config.toml
arch = "tc_resnet"
train_examples = 39062
gain_aug_db = 6
spec_augment = true
activation = "relu"
optimizer = "muon"
muon_scale = "match_rms_adamw"
adamw_lr_other_params = 0.0022
cautious_weight_decay = true
batch_size = 64
weight_decay = 0.04
Rows from block 7, named by matrix and row number. Rows with one number belong to one channel. Each number is 50 + 10 x the weight over its row's rms, rounded and kept within 0 to 99. All counts start at 0. After the name is the row's rms in percent of the matrix's.
# convs0: first width-5 conv (model.blocks.7.convs.0.weight, 128x128x5), inputs 0-14, a 5 kernel for each
# convs1: second width-5 conv (model.blocks.7.convs.1.weight, 128x128x5, transposed), outputs 0-14, a 5 kernel for each
convs0.1 097:42 44 45 36 34 38 33 38 45 48 27 33 38 44 51 58 55 54 43 35 62 62 59 47 44 41 43 52 54 59 43 47 42 40 41 36 48 56 51 48 55 51 65 74 69 51 54 56 54 48 46 63 67 58 51 49 50 41 31 30 54 60 70 68 59 46 46 48 55 59 49 57 63 67 74
convs1.1 072:56 62 77 72 69 66 67 57 54 62 52 61 55 53 40 45 44 50 51 60 73 55 50 53 59 56 45 40 43 52 63 65 68 76 76 68 67 53 63 70 59 51 38 37 32 33 35 42 47 41 65 58 61 63 62 52 63 64 64 57 50 61 51 45 46 34 31 32 39 35 39 37 35 38 36
convs0.2 100:45 46 43 40 48 41 40 37 37 39 62 59 53 47 42 23 21 26 28 33 43 52 53 44 35 82 74 62 55 53 25 35 47 52 50 32 39 50 50 52 56 53 51 47 47 51 52 47 47 52 66 62 68 61 50 36 41 45 45 44 29 44 52 53 53 53 60 62 62 58 46 34 31 37 42
convs1.2 101:62 61 53 50 48 40 42 46 46 42 37 50 61 66 71 56 54 52 52 53 45 43 41 38 36 43 55 62 66 73 52 54 57 53 48 48 48 51 56 61 42 49 52 53 47 55 55 53 47 47 21 39 49 51 47 39 54 55 61 55 51 64 66 71 64 57 58 62 61 55 40 37 43 47 46
convs0.3 096:37 40 46 54 61 55 52 48 54 53 72 58 39 26 29 39 44 42 45 49 43 41 41 51 58 57 58 59 61 65 53 50 52 59 69 49 41 43 43 43 79 69 49 36 31 49 40 39 42 51 48 44 44 61 70 52 53 43 46 52 65 66 53 49 56 54 54 56 56 55 70 63 65 62 58
convs1.3 099:52 39 36 43 39 47 52 54 60 54 60 46 50 60 68 59 57 57 53 57 75 61 53 55 54 41 37 45 54 54 53 43 55 61 49 46 44 40 45 42 46 40 53 62 54 45 50 59 56 47 41 39 42 53 51 56 52 44 50 54 41 47 51 42 35 41 60 56 48 41 42 41 50 54 41
convs0.4 094:27 33 41 51 43 58 52 52 49 50 26 36 41 41 41 29 38 51 63 70 69 63 58 50 48 67 60 56 55 59 62 69 67 61 58 54 50 51 54 58 42 43 41 36 41 68 66 66 53 42 41 44 46 46 49 45 50 61 56 51 42 47 53 52 46 51 54 57 59 66 37 45 47 48 54
convs1.4 085:56 58 63 49 39 68 66 58 56 55 60 45 41 32 34 66 62 59 55 51 49 55 52 51 40 43 51 61 67 63 31 37 40 39 43 43 37 37 39 36 33 38 40 46 51 46 40 36 46 63 46 50 60 69 59 51 53 49 44 42 49 39 32 41 48 50 51 52 56 44 23 30 34 40 42
convs0.5 096:39 49 55 51 42 43 47 46 44 37 59 51 48 54 55 44 40 39 43 43 53 61 61 53 46 52 55 54 53 46 61 65 58 50 50 49 42 41 46 52 39 46 49 49 47 56 56 51 52 57 42 50 51 52 48 61 53 49 50 44 63 60 53 44 39 38 42 49 57 61 51 49 47 37 31
convs1.5 103:51 52 53 56 61 50 55 56 65 68 53 43 50 49 58 77 66 59 61 59 48 58 61 57 57 57 45 47 48 46 37 36 43 52 49 64 67 61 56 43 41 44 53 48 32 62 69 69 48 40 66 49 40 43 45 51 50 49 37 36 19 33 51 58 61 45 43 41 36 39 29 43 49 49 55
convs0.6 100:52 49 46 49 52 40 35 33 33 34 57 59 57 53 47 64 57 51 45 48 44 44 50 58 61 39 37 38 41 40 49 50 58 60 58 42 46 55 56 53 50 46 51 49 43 46 40 41 48 55 48 48 46 39 40 62 71 75 58 37 47 48 42 41 45 55 57 57 58 62 55 61 57 47 44
convs1.6 088:54 49 31 29 37 47 47 45 47 48 41 40 49 55 67 45 47 47 50 58 55 56 54 60 58 50 43 52 58 57 76 70 62 56 52 63 56 66 62 58 43 40 45 46 49 43 41 46 42 42 53 53 56 67 70 42 49 55 51 46 62 54 49 58 54 50 40 42 44 48 44 50 52 48 45
convs0.7 106:49 59 65 61 56 38 39 46 57 59 44 52 54 53 55 49 44 46 51 56 55 42 38 40 41 63 62 62 61 59 47 61 58 40 32 42 47 44 41 39 46 54 60 59 50 35 35 40 47 39 79 65 55 56 53 49 41 24 21 39 55 60 69 67 61 51 55 54 53 51 43 51 57 61 63
convs1.7 098:47 60 63 58 49 66 76 72 66 67 49 52 50 48 43 60 53 43 49 51 50 41 41 35 39 43 40 38 51 54 50 54 63 62 61 39 35 36 44 53 67 58 56 58 60 57 47 46 55 52 45 41 30 27 36 50 47 48 57 56 63 60 53 48 49 52 66 65 61 55 54 61 62 55 47
convs0.8 085:52 54 48 42 45 24 40 49 46 44 46 54 61 59 54 39 35 44 50 51 51 50 47 53 59 57 58 56 57 59 43 42 44 48 51 56 45 37 42 43 45 51 51 49 48 60 60 55 59 59 46 43 53 55 47 51 47 36 34 42 63 50 40 41 47 41 43 43 46 43 60 47 41 48 58
convs1.8 105:48 46 44 49 53 57 53 67 64 57 49 37 26 35 41 39 32 34 46 64 46 50 45 44 35 41 32 29 31 22 46 41 54 55 59 47 42 37 47 52 56 57 50 49 48 45 39 35 38 35 51 56 45 34 34 52 56 47 44 50 59 52 50 57 62 61 51 42 47 50 47 46 49 46 30
convs0.9 106:53 53 55 58 58 44 41 38 39 51 42 47 49 51 62 55 52 49 49 53 65 55 37 28 27 37 32 33 42 48 49 56 53 59 64 77 55 41 26 18 47 52 52 49 54 50 49 50 58 64 47 45 52 58 61 64 57 51 45 40 46 50 53 55 53 55 59 61 55 54 59 53 45 51 62
convs1.9 103:61 56 50 40 43 58 57 51 51 53 54 45 35 31 35 37 32 34 38 39 18 20 30 47 61 52 56 49 45 54 49 46 43 45 35 41 39 38 43 51 47 48 48 51 59 49 50 34 29 38 62 73 69 58 46 42 55 69 59 58 53 55 39 29 44 60 59 64 54 57 49 48 47 44 49
convs0.10 092:48 46 40 40 49 34 40 42 44 46 52 46 38 31 32 54 52 49 40 34 32 30 50 76 78 55 49 47 41 34 46 57 60 59 46 48 52 54 46 49 44 56 58 48 38 33 36 47 65 71 71 66 55 42 41 50 46 39 45 41 43 44 43 48 55 49 46 45 50 52 67 52 39 37 42
convs1.10 094:41 40 32 28 37 58 56 60 60 59 41 39 35 40 50 41 39 48 52 56 75 60 66 54 38 71 58 53 61 67 44 54 58 52 44 54 63 65 54 60 53 50 52 56 61 53 56 52 39 44 47 45 45 57 58 54 43 35 29 34 55 56 50 53 51 51 50 44 37 50 53 46 50 58 50
convs0.11 097:73 59 49 41 40 66 56 43 33 34 43 47 49 49 47 48 51 58 62 66 46 46 51 61 65 70 56 44 36 32 18 39 60 66 57 68 72 67 51 37 12 33 53 64 71 52 49 50 52 56 45 51 54 55 60 50 42 34 39 36 42 42 44 45 54 27 33 31 35 38 53 49 46 47 47
convs1.11 091:64 63 63 62 47 37 46 56 53 40 56 43 44 50 51 49 39 40 45 46 57 52 43 40 44 52 59 59 57 68 67 64 51 42 37 44 54 68 64 45 43 38 31 26 35 46 51 62 58 56 58 55 64 62 58 44 44 46 56 67 50 44 43 54 70 60 51 50 49 50 56 45 39 43 42
convs0.12 077:55 63 69 69 68 59 55 54 50 49 49 53 51 50 57 50 54 48 51 50 43 59 75 84 78 27 32 34 31 28 52 54 50 50 49 58 49 51 53 57 51 54 55 58 60 77 79 76 62 58 45 36 35 33 33 42 57 47 39 45 68 62 53 38 35 46 48 42 40 39 45 42 46 50 52
convs1.12 078:32 34 36 31 31 33 41 50 48 42 40 46 50 51 54 26 39 46 56 64 54 48 40 31 13 51 45 41 40 42 36 41 45 42 42 44 52 56 50 46 46 49 45 45 51 24 29 28 34 46 54 48 47 46 55 40 37 37 37 41 42 43 40 36 38 49 52 57 48 40 48 57 56 57 53
convs0.13 102:72 73 74 68 67 53 49 50 59 66 53 48 44 41 39 40 45 47 41 37 57 64 66 56 48 57 55 53 51 49 50 59 59 47 41 56 62 54 42 33 44 50 57 50 35 50 47 62 66 54 51 56 53 45 38 48 40 44 46 42 52 49 46 47 46 52 58 59 54 44 58 53 50 52 53
convs1.13 092:35 43 39 36 41 53 51 57 64 61 48 48 51 54 61 60 55 60 62 70 47 54 57 56 53 33 40 51 54 56 55 63 67 55 33 42 50 50 51 53 34 40 37 42 52 27 31 37 43 46 63 62 59 47 47 56 54 51 57 56 34 41 48 52 53 56 51 46 53 59 28 32 34 27 23
convs0.14 103:37 31 35 43 50 52 49 44 43 45 38 45 45 44 42 43 49 50 46 47 51 40 39 46 53 49 48 52 54 49 33 43 50 53 48 68 54 42 39 34 39 38 52 68 71 56 58 62 63 51 29 38 45 48 46 42 53 58 53 43 63 66 67 63 56 57 52 47 47 47 60 61 44 27 32
convs1.14 104:52 46 46 51 62 45 46 44 47 50 58 47 41 46 39 42 44 50 55 53 37 38 31 30 38 56 45 46 45 46 56 50 37 28 32 66 78 69 60 53 60 42 30 33 54 59 76 69 62 57 68 63 64 60 53 63 63 49 42 44 50 51 59 64 58 37 37 33 41 48 46 48 61 67 53
convs0.15 105:64 64 66 61 60 54 61 64 64 56 49 48 48 44 46 55 49 46 41 46 44 53 58 65 70 45 48 55 55 54 38 45 53 58 58 73 70 61 53 51 42 48 48 42 43 60 62 65 59 46 49 55 54 48 52 51 57 45 31 32 55 62 48 35 34 66 66 65 57 57 71 66 54 53 52
convs1.15 091:58 51 45 41 50 42 46 51 49 54 45 51 51 60 61 42 44 57 58 61 56 51 42 42 47 51 44 44 43 38 41 44 42 40 44 59 64 64 49 34 54 48 47 50 58 58 67 65 51 41 55 46 41 50 50 70 73 67 60 53 35 53 61 55 45 54 53 58 58 51 58 58 54 63 67
convs0.16 099:51 48 48 50 47 65 61 61 64 66 48 41 35 40 47 52 41 43 38 42 46 45 46 48 49 56 55 52 47 40 51 47 56 59 58 33 36 50 56 44 54 43 43 44 40 48 53 65 69 73 47 41 48 56 51 40 36 39 48 55 29 29 31 32 38 48 42 47 54 53 42 57 64 66 53
convs1.16 095:44 51 40 39 36 56 46 47 55 63 41 44 53 67 70 44 41 41 42 40 40 43 50 48 39 60 57 58 58 55 46 47 48 45 45 48 48 51 48 38 65 59 61 53 52 41 47 45 37 30 35 44 58 58 53 45 39 49 50 54 32 37 47 49 43 55 43 47 45 45 50 44 43 49 54
convs0.17 113:62 61 52 52 56 54 50 46 55 64 73 57 43 36 35 53 47 54 54 46 52 48 48 53 51 54 48 47 42 32 57 55 49 46 51 12 43 59 68 84 63 56 48 49 54 51 42 42 50 54 59 41 35 39 41 93 72 44 29 20 54 45 46 49 47 65 53 45 46 48 54 57 49 46 45
convs1.17 159:60 46 49 51 45 34 30 37 42 47 51 45 56 44 44 51 44 58 51 56 56 47 48 51 56 46 42 59 55 41 43 50 50 55 62 76 79 60 48 41 41 20 39 47 49 55 51 45 35 45 63 55 47 39 41 52 26 39 49 62 58 48 39 41 67 43 40 52 55 56 45 42 46 43 29
convs0.18 095:44 41 41 43 47 46 50 53 58 56 40 34 36 46 54 57 54 52 54 56 44 42 47 59 69 41 43 46 51 55 49 47 46 46 43 62 62 51 40 36 32 38 45 50 51 66 64 61 53 47 50 48 53 60 62 47 44 48 57 62 47 55 54 51 49 66 62 58 58 58 27 22 20 16 13
convs1.18 090:57 55 52 49 52 52 58 54 44 37 39 35 37 36 35 44 49 48 45 44 50 43 40 40 40 55 50 50 57 62 58 50 50 56 58 27 30 36 38 41 36 41 45 47 51 48 47 43 46 42 44 42 44 42 46 49 42 32 28 29 62 64 56 47 46 47 41 37 39 38 39 32 23 26 24
convs0.19 101:44 55 59 59 57 56 57 53 49 50 43 50 63 77 87 54 50 50 53 55 64 62 52 45 41 44 43 41 41 45 55 54 51 47 47 44 47 57 61 56 30 36 36 35 40 44 44 41 37 42 27 37 44 45 45 50 49 47 56 57 44 55 60 60 55 56 53 47 50 52 62 64 72 74 71
convs1.19 078:60 59 53 55 56 46 55 53 54 51 49 41 31 22 20 75 71 66 62 62 40 39 44 42 44 51 47 53 61 55 41 35 34 34 42 55 49 47 38 39 45 49 51 50 46 56 64 57 41 40 52 56 60 61 62 54 60 59 53 46 46 50 52 57 53 62 63 60 53 55 60 54 51 50 52
convs0.20 111:42 42 49 41 41 47 55 56 49 44 50 49 47 40 42 35 36 38 49 72 48 54 51 35 29 54 55 57 55 54 59 54 53 47 57 45 47 55 66 73 39 37 42 46 46 67 69 61 44 32 47 40 43 52 53 52 69 67 53 34 53 62 58 44 42 45 49 46 45 44 58 51 55 48 42
convs1.20 135:63 46 43 44 52 49 51 55 61 54 31 41 41 58 58 51 62 54 49 33 60 66 68 62 75 38 58 64 60 67 44 36 43 42 42 62 45 47 50 46 48 65 52 39 43 38 55 26 48 60 45 50 48 50 51 27 55 52 45 52 43 37 38 54 59 44 46 43 60 58 49 57 58 58 53
convs0.21 096:57 61 62 55 41 76 68 57 45 43 55 47 38 35 42 62 58 54 54 58 62 69 62 47 40 62 61 55 46 47 62 58 52 45 38 30 33 39 52 52 56 51 44 40 41 66 69 58 54 43 34 32 37 47 53 38 51 55 42 36 64 64 55 53 55 55 55 51 44 42 40 40 44 53 63
convs1.21 097:56 53 55 49 47 51 54 60 53 46 59 49 48 44 52 49 43 51 62 74 51 52 53 53 52 55 56 54 60 63 52 44 48 54 51 72 64 57 45 43 46 46 45 46 52 66 66 57 46 52 48 40 38 37 39 63 58 59 68 80 29 34 40 40 44 32 34 39 35 31 25 38 49 52 47
convs0.22 107:52 61 62 60 53 42 45 52 56 66 50 44 41 45 50 59 53 54 55 59 76 66 51 32 23 46 42 37 34 39 49 55 59 49 41 57 52 47 43 49 56 52 50 48 51 45 45 43 39 45 45 48 47 43 52 51 46 41 39 44 67 59 54 47 36 55 59 56 44 31 47 42 42 45 46
convs1.22 111:39 49 54 44 42 42 35 36 48 54 54 50 39 42 36 36 46 45 48 56 38 54 70 62 62 38 45 41 44 44 35 34 42 46 49 43 42 45 55 51 35 52 75 72 63 41 41 39 38 42 47 49 58 54 52 37 46 46 46 50 53 54 48 66 71 48 48 54 65 75 50 51 49 40 39
convs0.23 111:50 47 46 48 52 58 53 53 56 56 59 44 40 38 40 60 58 54 49 45 36 44 54 63 71 49 41 40 40 43 54 51 48 45 46 50 49 55 53 51 64 48 43 39 38 29 32 48 53 60 52 43 42 50 62 29 37 48 62 75 46 36 40 45 57 49 51 57 53 52 38 46 55 61 62
convs1.23 115:52 50 43 55 62 33 46 56 58 56 52 58 44 44 46 57 50 62 59 51 75 57 50 46 39 52 38 36 49 49 52 56 55 55 62 42 47 52 62 63 44 45 57 56 51 56 42 37 36 52 51 46 43 27 18 70 53 48 37 32 54 38 36 42 45 36 38 42 46 45 69 75 65 52 35
convs0.24 106:40 43 44 45 51 28 37 41 46 59 28 37 46 55 59 34 43 52 56 46 52 51 44 38 42 54 53 46 41 40 59 53 44 40 45 25 54 66 53 36 70 62 52 39 37 45 39 40 44 51 43 45 47 55 58 44 49 46 45 46 42 50 57 61 61 47 48 50 55 71 38 52 55 53 52
convs1.24 123:49 50 44 37 44 41 39 34 38 39 57 49 61 45 40 63 59 58 55 44 41 51 60 47 48 60 60 62 55 53 38 30 38 44 51 47 55 49 55 40 37 49 69 70 73 54 51 56 47 44 52 40 37 37 35 52 49 49 37 40 36 47 36 41 49 50 52 46 37 38 50 46 43 45 41
convs0.25 102:57 52 46 53 62 46 43 52 62 65 63 51 46 51 51 50 51 49 40 38 63 52 53 67 78 31 26 31 37 39 62 56 58 65 63 53 65 58 51 47 51 51 53 57 54 31 36 45 59 60 42 47 63 65 51 43 44 43 54 62 49 52 48 57 70 62 51 49 56 54 44 39 44 53 57
convs1.25 110:47 33 42 44 54 51 50 51 47 40 48 49 44 45 47 42 43 53 45 51 59 53 41 43 48 47 56 62 62 52 53 24 36 54 39 60 59 55 38 38 51 44 34 53 45 59 56 37 45 38 51 53 47 48 50 47 48 38 48 66 62 67 60 48 59 59 61 46 46 53 62 55 48 52 51
convs0.26 108:48 41 48 56 63 40 37 42 49 48 41 49 52 53 58 41 41 52 63 69 64 56 49 48 51 55 53 54 53 53 56 62 49 35 27 33 48 60 59 54 40 46 57 55 50 49 54 53 49 35 54 46 45 48 49 61 59 55 45 30 49 46 43 50 57 46 49 57 63 60 42 36 40 39 43
convs1.26 122:48 34 42 44 45 39 52 57 52 48 39 50 42 37 47 58 46 32 38 32 44 47 45 42 48 47 47 40 44 61 30 32 43 63 74 52 54 47 48 37 58 73 71 52 52 34 54 46 53 55 61 68 62 58 47 29 39 34 38 50 45 51 56 56 53 34 47 46 51 51 53 60 59 48 38
convs0.27 098:54 56 57 54 53 41 44 49 52 48 63 58 54 57 62 66 58 50 42 41 45 45 47 43 39 33 37 52 59 56 55 45 46 45 40 44 35 37 48 59 56 63 64 57 42 31 47 60 58 51 61 59 52 44 44 43 54 62 54 38 52 55 46 41 38 61 57 52 51 55 49 40 38 43 39
convs1.27 090:59 58 50 58 60 35 34 41 51 52 49 47 48 51 52 65 72 67 58 53 60 50 53 56 52 62 58 60 47 47 60 56 54 57 57 51 55 55 55 54 59 59 60 49 51 56 55 50 37 36 51 48 51 54 55 60 66 60 53 54 29 34 35 34 29 44 45 49 46 44 54 53 48 42 42
convs0.28 087:36 42 50 54 48 43 45 46 47 51 55 48 52 62 58 53 52 48 51 56 24 27 42 47 43 34 40 44 58 65 47 46 55 57 56 41 41 49 55 45 41 36 33 34 42 64 47 38 45 55 65 64 43 41 53 44 45 52 51 49 63 55 50 52 46 49 46 47 43 45 60 51 50 46 50
convs1.28 106:59 65 68 65 64 59 64 56 54 53 41 38 50 63 67 52 49 48 53 45 58 53 55 57 47 49 51 45 44 36 53 58 51 44 39 30 29 42 59 68 35 38 44 44 40 36 31 44 61 70 47 41 38 42 56 45 43 47 48 41 51 57 62 61 50 48 37 37 39 39 54 48 51 57 51
convs0.29 112:52 61 61 54 52 60 64 64 54 45 63 59 51 43 39 39 43 52 47 37 50 55 53 47 50 57 59 57 52 46 34 33 37 46 55 53 61 70 69 61 48 52 54 50 54 55 55 54 48 44 53 49 52 53 43 57 57 55 49 40 54 59 54 42 34 42 47 51 59 67 55 49 42 38 38
convs1.29 114:69 68 65 52 56 32 30 48 55 59 39 43 47 61 75 39 38 46 56 60 48 48 61 60 54 34 52 54 54 50 64 57 51 42 47 57 58 59 55 57 53 63 77 68 47 46 47 46 50 52 51 50 54 50 50 43 59 67 66 66 41 44 49 58 71 46 45 48 50 56 56 55 57 51 58
convs0.30 102:50 51 49 53 59 48 40 33 38 46 50 49 54 61 63 51 40 44 45 45 54 63 73 79 73 36 35 33 32 37 53 64 67 65 60 72 68 65 54 37 67 73 62 49 48 56 55 48 49 52 44 43 54 65 68 55 45 33 32 39 45 49 51 53 51 69 70 68 65 64 37 37 36 39 47
convs1.30 097:54 54 49 41 43 40 45 48 53 58 42 36 35 38 40 42 46 43 43 46 49 57 55 47 45 46 46 42 45 49 50 59 54 48 39 63 63 54 50 56 32 39 45 54 70 50 61 59 51 52 68 56 45 34 34 57 50 45 48 54 39 41 42 48 49 29 28 31 35 35 56 52 51 54 53
convs0.31 109:61 59 48 47 52 78 58 38 32 33 49 53 52 53 62 23 31 44 55 61 58 51 50 56 61 56 48 45 41 38 51 53 53 55 54 66 81 69 46 35 43 48 48 53 62 52 47 42 40 47 57 57 63 63 58 56 51 45 35 41 52 47 50 53 55 45 49 52 56 54 49 45 43 54 66
convs1.31 130:61 49 30 43 47 52 61 55 63 76 55 57 49 41 30 71 56 39 41 44 49 30 40 43 35 53 49 51 55 65 49 48 56 47 46 42 46 51 53 57 63 47 55 54 42 52 53 50 46 58 59 58 50 41 40 35 41 60 64 59 53 53 49 60 66 51 57 50 45 44 57 44 36 36 23
convs0.32 096:32 37 51 48 44 46 59 65 62 57 50 62 63 60 56 70 58 48 51 50 33 46 63 58 50 43 48 50 49 45 52 51 53 52 56 60 41 32 35 38 59 49 40 37 35 43 49 55 44 42 60 62 55 53 52 32 51 63 55 52 48 45 49 54 51 57 58 59 56 58 42 56 59 53 59
convs1.32 107:70 69 65 52 56 56 59 53 55 52 57 48 43 43 44 60 43 39 55 57 89 79 69 52 41 70 50 55 70 74 47 53 51 49 49 43 42 43 47 54 40 42 51 59 63 38 37 58 53 44 56 37 42 50 56 57 42 42 43 42 61 55 51 42 44 68 59 46 51 45 50 54 58 56 43
convs0.33 099:57 63 54 42 33 56 51 48 51 54 60 54 50 49 44 32 49 61 66 66 43 47 56 57 51 66 62 61 55 54 72 49 27 21 20 47 55 62 69 79 42 45 53 58 66 70 53 43 39 42 38 38 47 52 64 67 67 51 45 50 53 49 53 55 56 55 51 48 45 46 44 49 50 53 50
convs1.33 118:61 45 34 38 40 30 27 41 47 57 63 37 46 46 61 53 52 55 53 53 49 51 57 49 47 51 53 66 65 69 54 54 44 42 52 56 62 50 43 40 35 39 58 56 46 52 57 59 43 48 64 39 43 37 37 47 39 45 47 41 35 34 41 60 77 34 39 65 60 56 36 40 52 44 40
convs0.34 105:45 46 53 59 61 45 43 38 42 47 37 55 59 44 29 57 57 58 58 59 53 55 58 52 49 47 47 46 45 48 69 78 74 52 36 58 53 47 44 46 43 43 50 55 52 58 63 61 55 59 58 47 37 38 42 55 61 63 56 47 54 58 64 60 60 43 49 51 49 42 48 42 41 39 39
convs1.34 096:60 66 63 52 51 23 34 44 46 45 65 59 55 61 70 52 44 41 41 46 50 53 50 47 52 59 54 47 42 49 45 47 50 41 37 51 40 41 48 47 50 56 51 40 43 54 41 42 49 46 38 42 38 44 51 59 64 54 55 58 54 53 54 58 57 52 63 62 56 56 64 68 54 47 50
convs0.35 103:45 42 52 59 63 45 42 39 44 45 46 36 41 50 57 28 59 68 55 37 45 43 48 56 52 37 37 43 45 46 52 48 46 41 33 71 67 44 26 25 53 52 54 62 56 48 37 38 53 57 46 51 60 58 53 28 22 32 47 73 65 57 52 54 58 42 46 48 46 37 39 33 40 48 51
convs1.35 106:45 46 46 50 48 24 25 49 50 56 52 44 32 51 48 60 55 60 52 63 50 41 42 53 56 57 62 55 49 67 54 55 54 50 47 45 62 67 68 60 47 48 59 68 65 67 53 44 60 55 69 62 63 51 52 50 51 43 41 43 56 56 45 42 46 50 46 47 43 52 57 54 36 31 36
convs0.36 093:47 40 40 43 47 36 33 36 41 40 41 40 42 43 48 41 41 43 48 55 70 67 65 61 53 48 45 41 40 41 44 49 53 50 46 45 44 41 40 33 56 52 47 41 38 62 60 65 63 58 44 48 47 52 56 41 45 45 42 40 56 55 55 52 51 46 42 41 40 35 28 42 52 49 46
convs1.36 085:47 47 45 38 39 45 49 43 46 43 44 39 43 49 54 55 45 40 44 48 33 36 40 40 34 50 48 56 57 55 45 51 54 47 43 44 42 39 39 45 32 41 44 42 38 35 43 52 50 56 36 40 49 51 49 24 28 35 39 52 60 52 51 48 37 67 69 70 70 64 43 41 42 41 40
convs0.37 100:49 48 43 40 44 64 60 55 54 52 51 53 53 49 49 36 53 63 60 47 42 45 40 43 39 56 58 62 67 72 53 49 45 47 55 50 70 70 64 59 53 62 61 60 56 47 49 47 47 50 38 42 50 64 64 54 49 44 43 44 54 52 48 42 42 48 43 45 44 39 47 43 39 34 27
convs1.37 106:76 66 66 59 54 37 39 52 48 50 45 46 48 56 51 38 44 58 49 35 46 49 55 56 60 58 45 40 43 51 41 33 35 42 41 50 54 50 45 44 52 44 43 58 55 65 60 43 51 50 64 50 47 43 42 65 64 53 56 59 43 42 26 28 44 45 42 55 61 66 50 43 46 56 56
convs0.38 121:33 33 39 40 31 45 43 46 48 59 50 47 50 45 39 66 55 35 33 43 35 39 53 58 58 49 51 50 50 51 18 36 59 62 45 59 38 37 40 35 39 41 46 55 50 31 33 48 43 38 53 75 61 50 46 46 47 58 51 55 63 57 52 50 53 54 56 56 50 48 60 71 70 69 72
convs1.38 118:35 50 30 45 59 51 53 52 57 51 57 40 45 38 52 53 57 74 76 69 59 54 41 42 45 61 40 54 57 43 57 49 55 40 55 46 48 47 46 49 51 40 46 51 50 55 58 73 42 37 51 52 76 73 50 62 40 52 38 33 62 50 45 34 37 63 45 54 56 49 51 49 42 39 39
convs0.39 104:55 57 56 46 35 49 58 63 53 46 49 45 42 38 36 70 60 52 48 43 50 46 44 36 27 48 49 46 46 49 52 42 39 40 41 45 52 62 61 52 39 37 35 33 39 41 44 49 55 61 53 53 49 43 40 56 55 50 44 55 44 39 38 35 35 61 58 54 45 39 54 48 39 34 36
convs1.39 107:45 55 60 59 63 63 58 48 48 45 59 53 48 50 56 51 46 54 57 58 45 47 53 56 55 53 49 38 30 34 60 49 39 35 47 41 52 58 48 48 54 49 45 45 55 55 39 28 30 29 62 71 70 66 65 40 49 49 45 45 63 62 60 63 62 36 41 46 57 61 47 35 41 47 49
convs0.40 097:30 30 34 41 48 45 43 40 38 32 70 56 49 44 42 55 59 61 58 49 52 52 61 65 62 54 41 38 45 51 50 53 64 68 64 72 71 67 57 58 34 30 29 36 46 62 55 55 53 48 48 44 51 60 58 57 58 58 55 50 60 52 48 49 53 52 54 56 56 57 50 43 38 36 34
convs1.40 098:45 48 45 49 53 45 51 58 58 65 53 50 45 45 51 46 49 54 51 54 42 45 50 51 50 50 53 54 57 56 56 52 52 47 42 11 26 40 47 48 25 27 36 44 50 53 51 51 49 48 47 42 38 36 40 56 52 46 43 41 37 43 43 46 58 37 35 30 27 31 40 32 33 32 38
convs0.41 108:64 57 48 43 44 32 44 50 59 60 82 67 52 35 23 54 54 61 56 52 54 49 45 37 42 57 49 46 49 51 52 45 40 33 34 38 46 60 69 70 47 52 56 47 48 49 34 34 40 46 47 45 39 38 45 42 38 39 35 36 62 57 48 37 29 63 55 49 38 32 44 40 39 54 68
convs1.41 124:47 42 36 34 39 39 35 47 45 55 20 29 50 62 70 57 47 43 36 48 48 47 45 50 56 36 40 49 60 74 40 47 45 43 37 61 68 52 50 43 41 48 64 62 54 65 50 31 25 38 43 42 51 48 45 61 49 45 52 58 46 59 59 61 67 52 44 64 49 50 60 54 49 45 44
convs0.42 106:46 47 50 54 52 47 53 50 35 30 50 56 56 44 30 42 39 30 39 41 56 51 52 51 52 29 38 42 46 56 52 54 51 45 45 56 44 54 55 47 24 38 46 42 44 63 54 37 27 42 55 55 46 39 54 64 58 48 35 26 64 63 55 47 39 54 54 52 52 63 49 51 51 46 35
convs1.42 127:56 60 53 44 39 42 45 54 60 55 37 58 59 59 66 51 45 48 55 51 51 54 65 59 57 54 58 50 45 61 54 52 52 47 52 39 37 47 57 59 32 45 64 54 29 26 31 43 54 60 43 45 53 49 59 39 39 42 45 45 33 50 50 47 50 40 41 36 38 48 47 46 54 63 66
convs0.43 099:37 38 39 43 44 53 50 50 48 51 33 39 38 30 28 40 38 49 52 53 67 60 59 57 43 46 47 51 51 50 61 55 49 47 48 44 51 59 55 49 64 56 56 62 67 37 40 50 57 60 44 45 46 43 53 51 50 46 45 44 44 44 42 47 43 42 37 38 39 41 56 45 37 34 32
convs1.43 085:37 40 37 43 51 62 56 44 47 48 44 36 33 36 44 71 65 64 61 61 60 64 64 62 63 62 51 46 54 47 48 58 52 42 39 36 51 64 61 54 11 16 26 35 39 37 39 51 54 48 59 50 42 42 48 49 57 54 47 39 47 40 44 44 44 42 41 40 37 37 39 41 36 33 43
convs0.44 112:44 46 48 51 52 45 42 43 41 44 39 46 58 61 61 42 46 51 55 69 58 58 58 63 68 57 58 61 67 70 57 54 44 34 34 43 31 40 55 59 58 51 53 49 49 51 48 51 47 49 59 59 59 56 54 39 44 52 45 34 46 47 50 51 52 51 52 54 55 62 40 51 57 59 56
convs1.44 116:42 52 50 52 55 54 51 50 46 50 56 47 51 48 33 62 41 43 32 24 46 47 54 50 48 56 39 52 56 54 45 27 29 36 39 55 47 53 52 51 55 59 56 54 77 22 36 53 46 56 51 40 45 38 34 46 45 59 57 58 69 55 55 48 51 56 47 62 56 44 42 51 53 47 41
convs0.45 092:54 65 67 60 52 48 51 58 62 56 46 50 51 50 50 68 54 39 30 30 52 48 51 59 62 46 52 55 56 59 49 45 45 49 49 57 57 53 52 54 62 54 48 41 43 57 64 69 60 54 45 45 47 37 31 40 45 53 59 60 54 59 64 69 65 74 74 63 50 45 41 42 44 46 47
convs1.45 076:42 43 46 43 38 36 48 51 55 50 51 51 51 52 50 53 55 59 66 72 47 41 30 20 29 55 55 56 63 70 47 51 45 39 38 47 47 39 30 29 42 46 42 39 44 62 56 52 50 45 28 37 34 34 30 51 52 53 53 53 62 61 54 46 46 26 36 38 41 35 42 39 36 41 45